config = dict(
    arch='convnext',
    model='self-supervised image encoder',
    dataset='capsule endoscopy frames (Kvasir-Capsule)',
    train_examples=42238,
    image_size=48,
    crop_scale_min=0.4,
    horizontal_flip=True,
    color_jitter=0.4,
    method='byol',
    isotropic=True,
    norm='layernorm',
    hidden_act='gelu',
    mlp_ratio=3,
    layer_scale_init=0.01,
    inner_norm=False,
    moe='soft',
    drop_path=0.15,
    num_experts=4,
    moe_every=2,
    expert_mlp_ratio=0.5,
    slots_per_expert=1,
    shared_expert=False,
    patch_size=[8, 8],
    conv_stem=True,
    layers=10,
    width=320,
    kernel_size=5,
    projector_hidden=1024,
    projector_out=256,
    projector_hidden_layers=1,
    target_momentum=0.99,
    residual_init='none',
    optimizer='normuon',
    muon_scale='match_rms_adamw',
    learning_rate=0.0018,
    momentum=0.95,
    nesterov=True,
    orthogonalizer='newton_schulz_5',
    adamw_lr_other_params=0.0018,
    max_grad_norm=5.0,
    max_steps=12300,
    batch_size=512,
    epochs=149.1,
    lr_schedule='poly',
    final_lr_fraction=0,
    warmup_steps=610,
    weight_decay=0.06,
    adamw_weight_decay_other_params=0.05,
)
Rows from block 5 of a small self-supervised image encoder, named by matrix and row number. Rows with one number within an expert belong to one neuron, the router's apart. Each number is 50 + 12 x the weight over its row's rms, rounded and kept within 0 to 99. All counts start at 0. After the name is the row's rms in percent of the matrix's.
Before each expert's rows are labels from the 100 images, of 14848, where the router gives the expert most weight on average: "place" is the part of the image that holds the peak. Only what is clearly more common there than usual is listed. The data: capsule endoscopy frames (Kvasir-Capsule). In brackets: how many of the 100.
# router: slot weights (model.blocks.5.mlp.router.weight, 4x320, trained with AdamW), inputs 160-319
# up: expert up (model.blocks.5.mlp.up, 4x160x320), inputs 160-319
# down: expert down (model.blocks.5.mlp.down, 4x320x160, transposed), outputs 160-319

# expert 3
place: centre (98)
router.3 110:44 46 35 49 48 50 71 53 48 44 55 47 55 48 47 44 81 48 48 45 59 47 54 38 77 31 63 55 45 64 60 54 34 44 66 47 48 42 48 44 40 64 43 30 50 40 59 51 49 47 43 43 67 39 66 48 49 56 63 50 50 25 40 50 61 39 69 42 49 40 66 62 56 46 68 38 72 74 58 48 70 46 46 43 62 58 63 54 26 49 40 46 47 45 47 46 45 78 62 49 42 16 75 61 32 51 54 35 56 47 51 35 35 48 70 44 53 42 57 62 77 43 41 44 39 60 54 57 65 46 43 73 64 45 47 60 36 58 55 52 33 51 54 48 25 42 57 68 50 51 43 57 43 68 34 51 49 62 46 52
up.10 099:51 32 55 69 41 63 37 42 43 57 38 54 71 43 49 35 31 65 56 42 73 53 51 58 51 54 59 45 79 48 28 75 41 59 58 47 55 60 48 42 45 77 77 45 55 50 48 33 40 55 35 41 52 64 52 44 51 61 39 53 62 48 80 64 53 49 37 37 51 70 45 53 56 32 67 55 52 78 45 48 65 59 68 57 76 39 64 52 72 36 46 58 30 34 43 64 68 58 70 29 41 51 66 52 44 30 55 38 54 47 55 69 80 67 41 53 41 40 64 44 32 34 41 45 49 43 46 46 38 62 33 28 58 52 60 66 40 48 70 57 75 46 63 37 43 52 52 48 41 79 77 54 56 27 48 43 57 57 25 38
down.10 093:56 46 39 47 58 29 34 53 80 32 45 59 41 49 74 49 42 66 55 38 44 26 45 65 41 56 48 59 54 64 58 19 52 39 62 46 57 38 41 54 66 32 88 48 59 49 46 47 49 38 58 67 30 64 53 42 26 52 20 49 55 66 46 48 62 54 47 56 56 52 53 49 39 56 61 44 55 46 53 49 47 43 31 46 43 64 35 55 60 58 71 43 48 26 45 52 46 57 48 52 40 58 71 33 52 51 42 60 30 57 76 31 64 60 45 43 25 38 43 31 43 50 65 40 60 48 54 61 57 55 49 35 57 50 42 36 31 63 27 50 52 51 61 33 59 42 65 46 43 39 35 53 48 53 46 63 41 37 66 76
up.11 104:47 49 55 71 37 49 36 41 45 49 61 42 73 62 42 50 32 50 43 43 57 82 50 30 29 63 60 59 40 51 33 50 48 59 66 28 41 32 70 69 52 50 27 57 47 60 41 41 65 51 18 58 37 33 45 53 39 56 61 71 66 56 61 51 54 61 67 50 54 46 37 38 41 28 71 52 45 37 45 40 59 39 82 58 54 42 61 48 52 46 45 38 50 34 54 60 32 42 43 40 58 48 52 31 43 75 51 72 53 39 49 67 62 54 62 42 39 64 19 55 43 42 47 48 50 79 53 50 53 34 44 68 79 50 50 50 62 41 34 23 44 77 52 24 46 37 67 34 59 43 45 65 61 21 53 61 49 25 51 67
down.11 095:50 56 42 40 45 50 36 35 62 40 83 24 47 43 46 44 57 68 49 51 50 38 51 33 57 59 50 39 45 46 73 45 55 50 50 25 69 47 66 47 50 42 73 41 50 42 66 44 71 36 53 47 44 47 56 43 54 45 57 48 68 49 61 60 48 43 40 51 42 58 73 49 57 75 43 44 45 26 44 51 50 51 59 35 63 47 53 31 46 41 68 60 55 69 33 44 35 65 52 35 37 23 40 48 41 26 47 49 45 55 38 41 51 63 72 65 47 65 47 61 44 51 31 59 45 43 40 41 44 40 44 41 45 58 32 44 35 36 51 43 39 41 72 37 61 38 59 41 48 57 36 66 54 47 62 51 38 79 50 36
up.12 107:45 40 51 48 48 50 66 77 40 54 40 61 51 56 52 48 59 50 64 44 64 75 57 23 41 50 54 44 43 61 40 42 67 52 50 39 59 66 71 65 69 41 55 92 37 58 67 41 37 48 30 45 47 67 45 49 62 46 45 42 46 43 29 38 44 56 59 51 55 58 35 30 29 64 46 54 30 46 52 40 66 73 44 57 36 49 62 39 59 57 28 36 59 55 42 64 52 56 89 43 58 36 23 63 33 48 56 48 57 53 62 48 63 66 49 51 52 50 34 64 38 52 47 33 66 49 56 49 27 51 57 78 44 54 58 62 56 37 46 50 54 45 56 48 61 23 47 43 55 51 40 51 61 48 61 53 48 66 73 52
down.12 110:51 38 34 35 41 33 47 44 40 45 53 59 28 75 55 45 53 41 52 40 48 61 41 33 49 49 45 49 58 42 51 36 50 43 43 67 58 30 72 52 65 15 72 59 48 45 70 43 40 30 62 36 43 61 51 59 30 43 40 50 51 41 38 63 35 46 48 47 35 45 63 36 41 30 48 39 62 40 37 67 55 69 43 44 50 35 45 68 38 39 30 73 60 79 68 58 46 58 46 25 52 41 62 27 34 46 45 60 59 46 48 40 49 56 52 37 64 30 52 50 35 54 58 60 45 57 31 60 51 55 40 41 54 58 43 54 79 46 71 35 43 57 64 38 57 59 44 44 47 61 57 60 44 43 54 62 52 56 52 52
up.13 108:35 54 50 58 54 43 51 53 49 45 44 38 33 40 66 63 55 33 64 38 74 19 34 37 48 47 50 45 41 50 59 71 50 55 34 50 38 38 43 47 27 50 36 29 41 60 52 56 25 44 61 57 55 51 40 60 65 55 65 71 57 51 75 47 55 67 33 39 23 60 33 58 39 61 55 53 47 40 32 46 49 62 48 47 44 50 73 59 55 66 20 57 54 54 36 45 47 33 38 40 46 51 55 36 42 55 52 50 57 61 57 44 40 55 50 62 60 56 60 53 35 52 42 50 24 54 26 48 51 35 61 53 75 67 33 65 31 44 47 51 46 47 34 55 68 49 53 39 45 34 66 49 68 71 42 53 52 31 27 53
down.13 108:36 31 60 51 52 20 23 46 53 52 65 44 36 42 71 65 51 33 68 27 58 40 46 66 43 37 50 53 40 78 57 56 34 48 42 66 38 36 37 77 51 46 45 43 47 30 44 47 57 87 47 72 52 58 66 56 64 70 38 51 46 38 61 52 46 36 37 55 53 51 56 44 69 69 68 60 40 63 56 59 47 43 55 53 69 58 55 50 72 36 31 54 44 66 50 36 61 45 53 44 52 62 56 44 71 47 38 42 33 59 45 30 38 45 49 43 43 69 50 31 55 42 49 53 50 69 56 47 53 73 35 35 56 70 40 34 44 48 49 35 52 52 40 49 48 35 61 77 48 51 53 45 47 36 50 53 58 44 58 52

# expert 1
place: middle left (45)
router.1 094:46 71 45 34 50 65 28 32 36 45 53 33 70 60 44 54 53 38 60 52 30 54 51 50 64 30 58 40 60 67 47 57 44 59 57 33 63 43 54 61 63 44 46 50 51 48 47 59 45 51 64 65 56 58 60 45 52 44 65 39 53 30 57 44 56 31 57 38 52 63 67 55 60 67 55 43 65 65 52 28 65 45 51 47 54 59 51 55 50 49 47 39 50 20 38 40 59 59 36 44 34 36 51 49 18 47 47 47 55 54 64 39 52 68 34 49 57 33 52 53 47 26 45 49 12 43 48 53 55 37 49 62 76 40 31 55 63 60 66 45 39 35 45 45 48 49 84 59 48 35 42 62 65 51 42 46 46 43 44 70
up.10 101:39 45 50 35 69 59 55 50 30 55 34 69 51 22 49 34 46 55 56 57 50 24 43 41 40 85 54 45 60 48 51 48 53 54 45 29 56 57 30 57 46 56 46 47 62 46 57 55 55 44 26 51 70 44 54 56 34 45 49 37 47 47 35 42 52 39 51 55 45 47 50 47 53 70 34 42 58 32 49 58 15 53 72 52 57 53 52 61 41 33 60 41 53 37 48 19 35 53 48 68 32 55 65 55 62 71 64 53 36 35 31 31 24 56 41 73 70 60 53 55 71 45 61 63 53 66 28 62 48 73 34 64 56 61 60 45 55 48 69 53 50 44 41 68 31 32 42 60 35 74 47 33 40 49 50 47 43 47 26 47
down.10 097:72 54 48 48 39 60 34 42 72 38 56 50 41 58 42 55 56 45 57 63 51 53 41 46 29 30 57 23 65 48 34 42 43 39 39 62 60 51 51 51 55 65 64 53 65 44 44 53 69 45 47 65 67 52 37 61 52 52 47 36 48 45 43 45 64 51 39 51 39 50 44 65 50 38 66 47 54 39 39 47 46 39 43 43 47 61 44 55 56 43 57 66 32 49 70 69 44 58 54 53 60 47 71 45 36 72 42 56 47 39 72 72 52 65 60 51 42 33 57 40 31 45 30 49 48 45 72 41 57 34 35 61 53 52 64 51 52 52 61 49 58 51 54 71 48 49 42 41 54 69 38 52 53 42 43 39 39 51 74 40
up.11 096:56 24 62 50 60 37 62 47 43 77 46 47 27 36 48 51 50 36 40 43 34 60 40 55 61 68 64 35 57 56 52 62 49 44 44 27 50 55 40 63 35 55 50 38 59 44 42 51 52 44 49 18 58 26 62 44 53 62 65 51 59 44 58 44 34 54 45 48 56 33 69 43 33 37 66 47 27 56 55 65 63 56 49 57 65 69 52 47 49 56 37 48 44 82 71 48 39 42 56 33 56 54 39 59 37 51 62 43 42 49 46 41 48 28 43 49 58 57 40 36 69 49 55 58 18 82 33 50 46 52 36 53 48 44 37 38 36 23 65 56 61 50 53 49 62 49 46 57 61 78 50 45 46 59 65 59 62 73 57 36
down.11 099:56 46 36 55 34 31 53 50 09 55 56 49 32 33 25 65 53 35 53 70 51 42 74 53 60 55 33 55 68 47 28 54 62 49 21 45 41 47 45 52 43 51 41 46 46 51 58 65 58 28 44 51 64 46 63 37 52 39 54 46 59 42 63 45 55 33 59 49 42 34 37 26 38 51 47 29 45 51 52 46 53 72 42 49 44 10 32 64 34 73 68 71 59 54 47 61 51 28 64 53 57 37 46 49 54 41 64 59 43 36 58 46 41 39 32 53 82 34 73 58 30 36 52 55 24 44 53 52 55 56 54 57 47 55 42 44 57 53 40 47 66 59 55 80 47 55 56 33 52 55 61 54 51 59 36 59 49 51 54 56
up.12 094:60 41 41 46 18 47 49 50 46 46 57 54 47 54 49 55 58 49 66 54 45 68 49 56 65 36 43 70 46 44 45 43 38 54 44 55 64 74 41 52 22 46 54 35 38 47 58 66 45 45 59 49 41 51 52 49 41 38 50 35 49 47 49 81 51 46 47 44 66 45 70 46 55 77 38 44 56 39 43 57 43 37 53 44 54 74 48 78 49 30 57 48 76 68 38 67 57 51 36 64 55 40 42 52 38 46 44 13 48 57 36 43 40 49 66 59 30 42 82 54 40 54 32 53 33 50 51 66 43 38 58 60 45 66 58 60 82 65 60 35 69 60 56 64 49 56 43 44 31 74 32 49 57 62 41 51 55 56 38 49
down.12 099:47 51 30 50 60 57 41 28 48 63 46 72 39 53 56 53 42 29 53 58 55 50 47 76 64 53 46 49 46 34 78 40 47 42 43 52 51 56 49 40 55 46 51 54 43 57 57 48 40 57 41 65 25 49 61 52 59 31 43 41 41 55 60 36 37 39 64 61 62 66 41 69 37 74 64 63 56 60 58 53 45 51 75 40 37 66 56 40 76 52 61 51 18 47 51 49 42 42 53 48 48 37 53 39 72 53 40 46 40 36 53 49 43 28 49 39 69 65 41 23 56 56 51 44 72 25 45 66 39 45 56 42 38 35 56 54 53 55 56 55 33 47 59 30 54 45 54 39 55 35 67 44 44 63 45 51 56 60 33 57
up.13 096:43 55 65 30 48 64 58 27 44 38 61 35 59 54 44 50 48 25 44 44 52 43 53 70 56 52 47 65 64 55 31 17 40 51 54 64 36 33 26 60 65 43 35 77 73 66 34 35 42 44 40 49 33 47 54 44 50 49 52 53 60 52 73 55 68 54 61 43 55 60 57 62 43 33 63 75 55 78 58 62 57 63 47 54 49 43 31 60 62 61 38 38 44 49 61 61 54 50 55 50 53 48 57 69 59 56 62 08 47 56 43 48 75 66 52 58 29 66 45 46 50 65 59 44 45 55 36 54 35 52 40 65 49 45 58 65 33 67 53 74 50 40 34 68 64 54 40 30 45 39 41 58 56 52 45 47 61 17 30 43
down.13 089:37 44 59 59 50 52 68 51 22 50 64 52 81 52 51 55 56 44 56 32 61 41 63 43 73 54 53 61 48 58 61 78 62 52 32 53 55 30 53 36 16 61 52 45 67 63 43 42 35 56 44 62 41 56 47 66 59 52 42 35 31 71 90 57 30 41 57 49 45 55 63 40 56 61 53 58 56 45 45 46 66 62 41 42 53 55 56 37 54 47 51 55 76 53 60 41 44 57 36 53 44 58 69 54 51 52 60 48 39 66 44 60 52 59 44 61 44 39 29 37 60 62 40 51 41 56 37 40 64 36 32 38 54 51 75 50 48 62 45 42 65 46 61 52 70 43 46 66 47 47 47 43 66 43 67 38 58 74 63 46

# expert 2
place: middle left (39)
router.2 097:48 82 34 66 63 49 43 76 59 58 42 48 46 50 47 31 61 42 41 37 61 48 50 31 72 48 41 38 39 59 51 49 62 60 71 54 53 27 36 69 65 54 48 47 46 43 59 34 48 44 73 50 60 49 56 56 32 73 57 56 75 19 32 84 62 45 50 28 75 59 39 70 38 64 64 54 51 61 59 43 57 34 47 39 27 52 68 74 62 52 37 47 48 40 59 32 44 33 69 42 69 30 60 60 66 40 46 59 48 46 66 52 32 55 46 47 43 60 65 39 36 49 52 31 26 63 64 52 82 48 52 28 63 60 33 77 57 61 64 56 45 36 54 37 35 50 49 32 58 49 51 56 62 48 54 54 50 49 37 47
up.10 095:57 68 38 52 45 58 73 79 47 52 30 36 58 51 37 71 49 43 63 46 59 52 33 49 45 31 35 62 39 32 58 68 45 57 33 39 29 41 66 58 54 53 33 58 26 44 22 48 61 48 52 42 62 40 42 42 52 28 36 54 48 46 49 47 25 63 36 50 69 61 54 61 54 69 49 58 57 52 16 45 52 39 80 53 56 74 33 49 28 57 54 53 62 55 58 73 47 55 59 62 73 39 57 22 56 45 55 20 47 32 58 49 59 40 56 51 38 67 41 59 17 62 55 67 74 54 56 44 50 69 55 47 49 33 50 57 59 51 39 70 53 75 55 56 42 44 59 54 48 52 71 48 24 81 50 71 43 50 73 68
down.10 104:54 28 55 37 63 33 51 29 47 25 66 37 35 47 56 28 62 40 53 53 50 42 50 53 54 39 42 79 45 55 59 55 54 22 60 42 45 50 51 51 46 55 41 76 67 62 48 45 33 29 22 51 50 55 50 66 30 44 52 40 40 54 48 50 56 38 48 58 47 49 63 44 36 68 55 39 58 58 47 31 33 50 63 50 46 43 46 47 69 60 44 42 49 38 56 60 57 43 49 67 63 43 51 29 50 60 67 55 45 40 50 52 64 59 42 76 51 46 63 52 45 57 16 47 55 59 72 62 37 44 41 59 51 46 56 41 53 48 59 64 42 60 67 66 47 53 48 39 51 32 22 55 57 45 46 55 59 44 59 25
up.11 102:39 45 55 45 31 55 49 40 57 47 52 36 46 36 50 91 40 31 24 40 64 36 22 33 53 54 36 52 42 69 44 54 43 61 57 58 55 76 48 33 50 36 60 56 42 37 48 34 37 57 35 40 50 23 51 56 40 54 49 69 54 39 52 44 61 44 63 54 52 35 60 57 57 44 49 52 46 56 54 49 33 81 50 59 52 30 42 56 62 44 50 50 47 46 57 56 48 55 23 30 61 63 77 47 57 44 56 56 67 32 43 62 72 46 49 32 55 49 54 43 57 37 61 58 60 62 61 27 59 61 65 45 52 54 53 53 52 40 78 46 54 57 69 61 62 39 62 37 38 49 51 43 34 49 39 58 66 42 79 64
down.11 096:60 34 59 53 45 40 49 38 45 63 58 73 73 49 51 44 44 60 67 46 26 60 51 46 52 41 57 69 48 62 48 45 53 61 59 57 49 50 48 46 58 61 32 37 65 56 82 34 50 37 42 40 42 67 70 62 43 32 73 42 54 40 61 62 43 40 38 47 47 48 52 72 43 56 33 48 86 49 56 64 50 58 52 64 63 36 45 47 30 36 47 59 54 34 47 76 44 69 68 41 45 53 55 38 49 36 42 40 24 21 48 45 31 58 48 52 43 57 49 54 42 49 58 52 41 52 67 63 27 53 47 48 55 43 64 49 41 46 58 61 26 44 48 57 60 62 41 70 64 64 45 42 66 45 49 57 45 39 37 47
up.12 093:42 46 31 41 71 71 54 42 51 49 45 66 53 56 39 59 36 60 31 45 35 50 47 63 27 56 22 50 54 39 47 40 52 58 48 61 56 58 41 41 53 70 52 36 41 55 64 65 57 55 60 41 51 61 50 36 37 47 37 54 50 67 59 37 42 37 44 59 42 49 34 54 50 51 40 45 63 70 48 39 44 46 58 47 48 51 59 39 31 39 59 57 47 57 59 44 41 41 88 37 40 51 51 65 46 57 48 37 45 51 60 44 59 35 56 39 46 48 49 37 49 59 63 57 25 44 54 33 76 44 32 58 56 33 42 46 46 60 79 59 60 78 57 63 31 51 32 42 44 22 57 51 79 45 58 57 47 48 65 66
down.12 090:61 62 68 60 18 47 41 58 36 75 60 73 48 53 29 36 57 37 65 64 43 61 44 57 48 55 54 69 71 44 50 44 58 54 71 40 61 45 52 46 67 48 62 97 49 43 62 57 50 42 28 67 39 53 52 32 59 59 39 51 52 57 48 43 57 46 51 61 57 66 48 49 63 52 28 51 84 39 46 37 46 38 53 45 52 53 59 73 41 65 42 44 64 47 65 59 45 30 33 37 56 69 44 58 29 52 43 41 49 43 57 53 28 28 59 39 46 67 54 39 58 56 55 57 45 49 40 60 55 51 37 46 58 56 51 63 54 40 45 70 60 75 60 45 59 52 44 37 66 12 61 61 20 17 08 52 39 50 46 36
up.13 090:44 31 51 54 64 68 54 63 76 47 70 56 25 55 69 27 48 42 45 45 65 39 51 22 63 53 57 40 50 51 51 58 72 34 39 41 55 59 61 44 74 38 41 71 42 55 29 26 60 52 28 75 35 34 60 56 43 65 52 63 47 35 58 48 68 66 59 36 67 31 47 42 46 62 36 45 61 49 38 38 30 26 37 50 39 69 46 33 77 49 26 44 53 31 46 46 47 39 26 51 74 59 82 57 19 36 54 31 62 39 66 50 64 48 45 62 43 50 39 40 47 35 57 46 28 25 72 62 36 58 40 49 51 53 62 57 58 38 21 28 51 38 55 43 50 65 42 43 69 77 52 52 37 39 55 44 48 50 51 49
down.13 091:65 51 52 45 52 29 50 44 69 57 57 45 52 67 39 35 65 69 48 59 61 44 55 57 39 24 43 30 49 65 23 47 56 46 63 66 58 49 75 53 35 53 43 55 46 76 55 30 17 62 58 49 15 52 64 41 47 46 48 52 45 33 57 43 67 35 71 58 56 45 62 45 63 67 34 50 57 38 63 50 59 40 65 44 48 59 45 54 47 20 62 70 44 33 36 62 22 56 58 70 34 62 62 57 48 62 78 43 35 54 64 47 71 34 53 43 52 59 43 45 51 55 56 47 40 64 46 53 60 48 48 27 46 51 47 65 48 45 53 64 34 49 67 41 55 41 48 25 45 67 59 38 47 37 49 39 60 80 56 61

# expert 0
place: centre (64)
router.0 097:48 43 26 50 54 49 57 46 54 49 54 56 57 45 52 58 59 58 39 52 47 38 37 32 79 43 45 41 27 46 62 40 30 49 78 39 52 25 42 39 55 66 52 62 52 48 46 32 48 43 45 55 47 48 45 41 69 47 56 44 72 26 42 58 40 48 69 61 57 46 41 56 58 45 74 34 54 71 67 43 41 19 56 37 51 63 73 58 46 61 53 58 51 20 53 47 52 48 78 40 48 23 88 39 64 68 54 58 51 52 52 56 33 48 52 47 69 36 63 54 30 42 46 48 32 58 47 54 65 49 59 61 51 52 47 77 32 54 62 55 42 62 48 61 37 66 70 24 43 22 57 47 65 45 40 44 56 61 44 30
up.10 098:58 53 44 51 42 54 27 64 53 59 44 50 42 71 40 54 55 74 54 31 44 55 58 42 43 59 45 44 31 71 40 31 65 54 35 59 55 33 50 30 33 25 68 60 57 48 34 33 38 45 61 48 43 46 62 61 54 47 46 46 35 42 56 55 64 82 49 50 63 37 46 63 58 65 52 36 79 34 66 47 33 50 64 46 47 27 50 51 49 61 68 57 57 52 44 30 61 57 45 49 47 52 53 55 65 74 50 57 56 40 44 45 60 40 44 54 46 63 42 54 73 47 58 59 46 45 48 46 43 45 70 47 57 40 51 46 33 42 62 62 23 39 53 51 43 40 84 32 41 46 38 38 45 39 33 50 35 55 52 60
down.10 097:72 46 51 23 39 55 73 38 57 36 39 40 64 89 46 64 43 66 45 63 58 62 73 53 72 51 55 65 65 65 54 54 55 22 67 53 44 51 78 54 66 59 43 69 64 41 61 51 48 39 45 32 47 68 52 42 53 43 64 61 55 61 50 62 61 54 46 71 46 34 51 37 57 54 57 56 57 52 62 48 50 25 74 64 66 49 32 71 41 57 57 54 55 63 52 28 48 41 36 50 72 54 60 34 60 51 57 42 49 43 30 40 32 32 54 64 65 68 55 58 31 49 53 57 51 72 38 52 56 50 40 56 42 49 44 42 65 70 55 43 33 62 37 53 64 69 45 27 55 52 65 49 45 43 29 31 44 49 60 48
up.11 089:52 60 50 59 55 46 58 34 39 56 20 30 42 61 60 61 66 48 57 59 58 53 64 48 54 56 65 58 47 51 31 35 65 68 49 41 53 35 33 43 64 60 49 38 53 61 56 39 51 46 56 39 36 58 39 53 56 58 36 26 80 70 45 61 58 42 45 53 49 69 51 53 34 50 52 62 57 50 51 44 49 68 33 56 26 55 46 41 53 54 64 42 55 37 23 51 56 33 30 35 46 47 57 27 43 60 55 38 54 66 50 61 40 52 50 46 37 67 41 41 53 46 46 49 62 70 51 20 46 35 55 86 34 59 37 48 41 56 56 44 40 42 62 27 61 43 48 38 39 85 58 63 42 57 47 68 58 47 55 76
down.11 079:47 39 55 53 39 48 70 45 64 50 61 33 39 61 55 49 48 41 44 56 48 62 17 56 64 75 47 54 49 41 32 57 44 22 51 26 68 45 69 35 41 49 45 43 60 32 57 68 40 46 31 52 49 57 19 61 56 40 48 28 43 51 34 53 58 56 40 42 63 45 48 60 47 48 53 56 49 60 56 73 60 47 42 66 56 44 45 29 44 37 36 35 78 34 41 56 50 36 39 45 35 58 58 63 44 44 32 41 51 37 47 54 49 55 51 57 60 47 44 69 63 52 74 75 49 63 44 40 46 47 59 45 52 43 62 61 41 53 48 25 54 46 68 39 50 38 58 41 72 99 36 42 57 59 50 58 69 62 52 22
up.12 115:53 88 36 60 54 68 56 60 41 57 58 42 58 54 45 34 30 61 30 53 63 47 40 63 50 61 40 60 55 46 28 52 46 56 56 66 56 62 48 12 51 74 58 26 33 50 75 60 59 43 41 69 29 45 45 54 27 64 47 23 81 58 37 41 24 45 50 28 58 39 23 62 60 45 41 57 50 39 44 61 55 35 47 69 47 31 50 60 49 65 62 54 41 39 52 50 56 57 56 52 25 48 15 65 71 49 64 42 50 80 68 45 49 43 43 43 57 51 44 57 44 54 52 30 33 38 49 62 35 47 49 39 51 54 50 40 42 58 44 55 51 46 80 49 57 30 47 15 43 71 42 50 42 44 46 61 53 46 68 45
down.12 115:64 63 53 51 50 48 41 28 34 33 49 43 41 43 45 59 49 48 47 54 41 46 47 45 44 57 62 28 59 44 43 42 59 63 41 52 45 69 68 72 40 59 51 57 42 58 57 49 29 49 67 56 76 36 41 69 56 70 62 64 48 58 48 50 23 22 50 52 48 69 49 59 34 31 24 67 24 52 32 34 52 68 62 50 52 63 51 45 71 44 61 53 47 51 44 66 57 69 55 62 40 76 55 38 33 69 37 67 62 66 41 37 66 54 49 58 61 52 40 29 57 71 30 31 58 59 38 57 58 35 59 50 50 53 21 42 83 47 30 49 42 37 49 49 74 45 42 65 57 53 41 34 43 37 38 54 62 51 80 65
up.13 106:64 45 49 47 72 53 38 68 38 58 40 25 41 47 39 48 39 62 48 45 53 46 42 76 38 28 49 63 58 59 53 60 35 61 47 54 44 65 65 50 44 44 27 46 54 38 40 48 55 67 12 54 62 66 63 36 44 58 37 37 56 59 81 48 32 56 63 55 64 38 54 61 52 57 33 47 57 68 61 59 65 39 54 53 42 43 40 63 46 60 25 50 43 58 60 40 54 47 28 22 31 61 42 39 49 64 61 49 36 55 45 68 47 53 47 36 32 50 53 60 58 52 55 17 34 35 59 55 38 49 51 31 43 40 65 32 57 47 44 50 56 51 38 39 63 38 51 56 31 67 45 46 45 53 40 58 55 85 68 63
down.13 100:59 50 77 39 56 45 45 45 43 31 42 40 54 42 53 60 55 48 54 55 33 51 50 65 36 45 43 46 56 61 49 53 27 64 47 49 42 59 49 65 57 54 75 65 28 59 46 59 59 51 62 51 58 83 23 98 64 55 38 59 52 52 20 53 56 47 50 54 33 69 24 65 81 33 81 40 55 51 69 49 36 78 48 62 53 40 58 60 52 63 40 52 54 35 54 59 55 55 57 36 41 40 51 46 48 53 44 45 45 51 34 36 61 49 54 56 44 66 49 62 22 40 38 32 49 74 54 35 68 33 58 40 55 56 41 73 50 61 52 33 34 45 64 51 40 49 55 59 34 45 33 36 68 33 43 50 45 52 44 59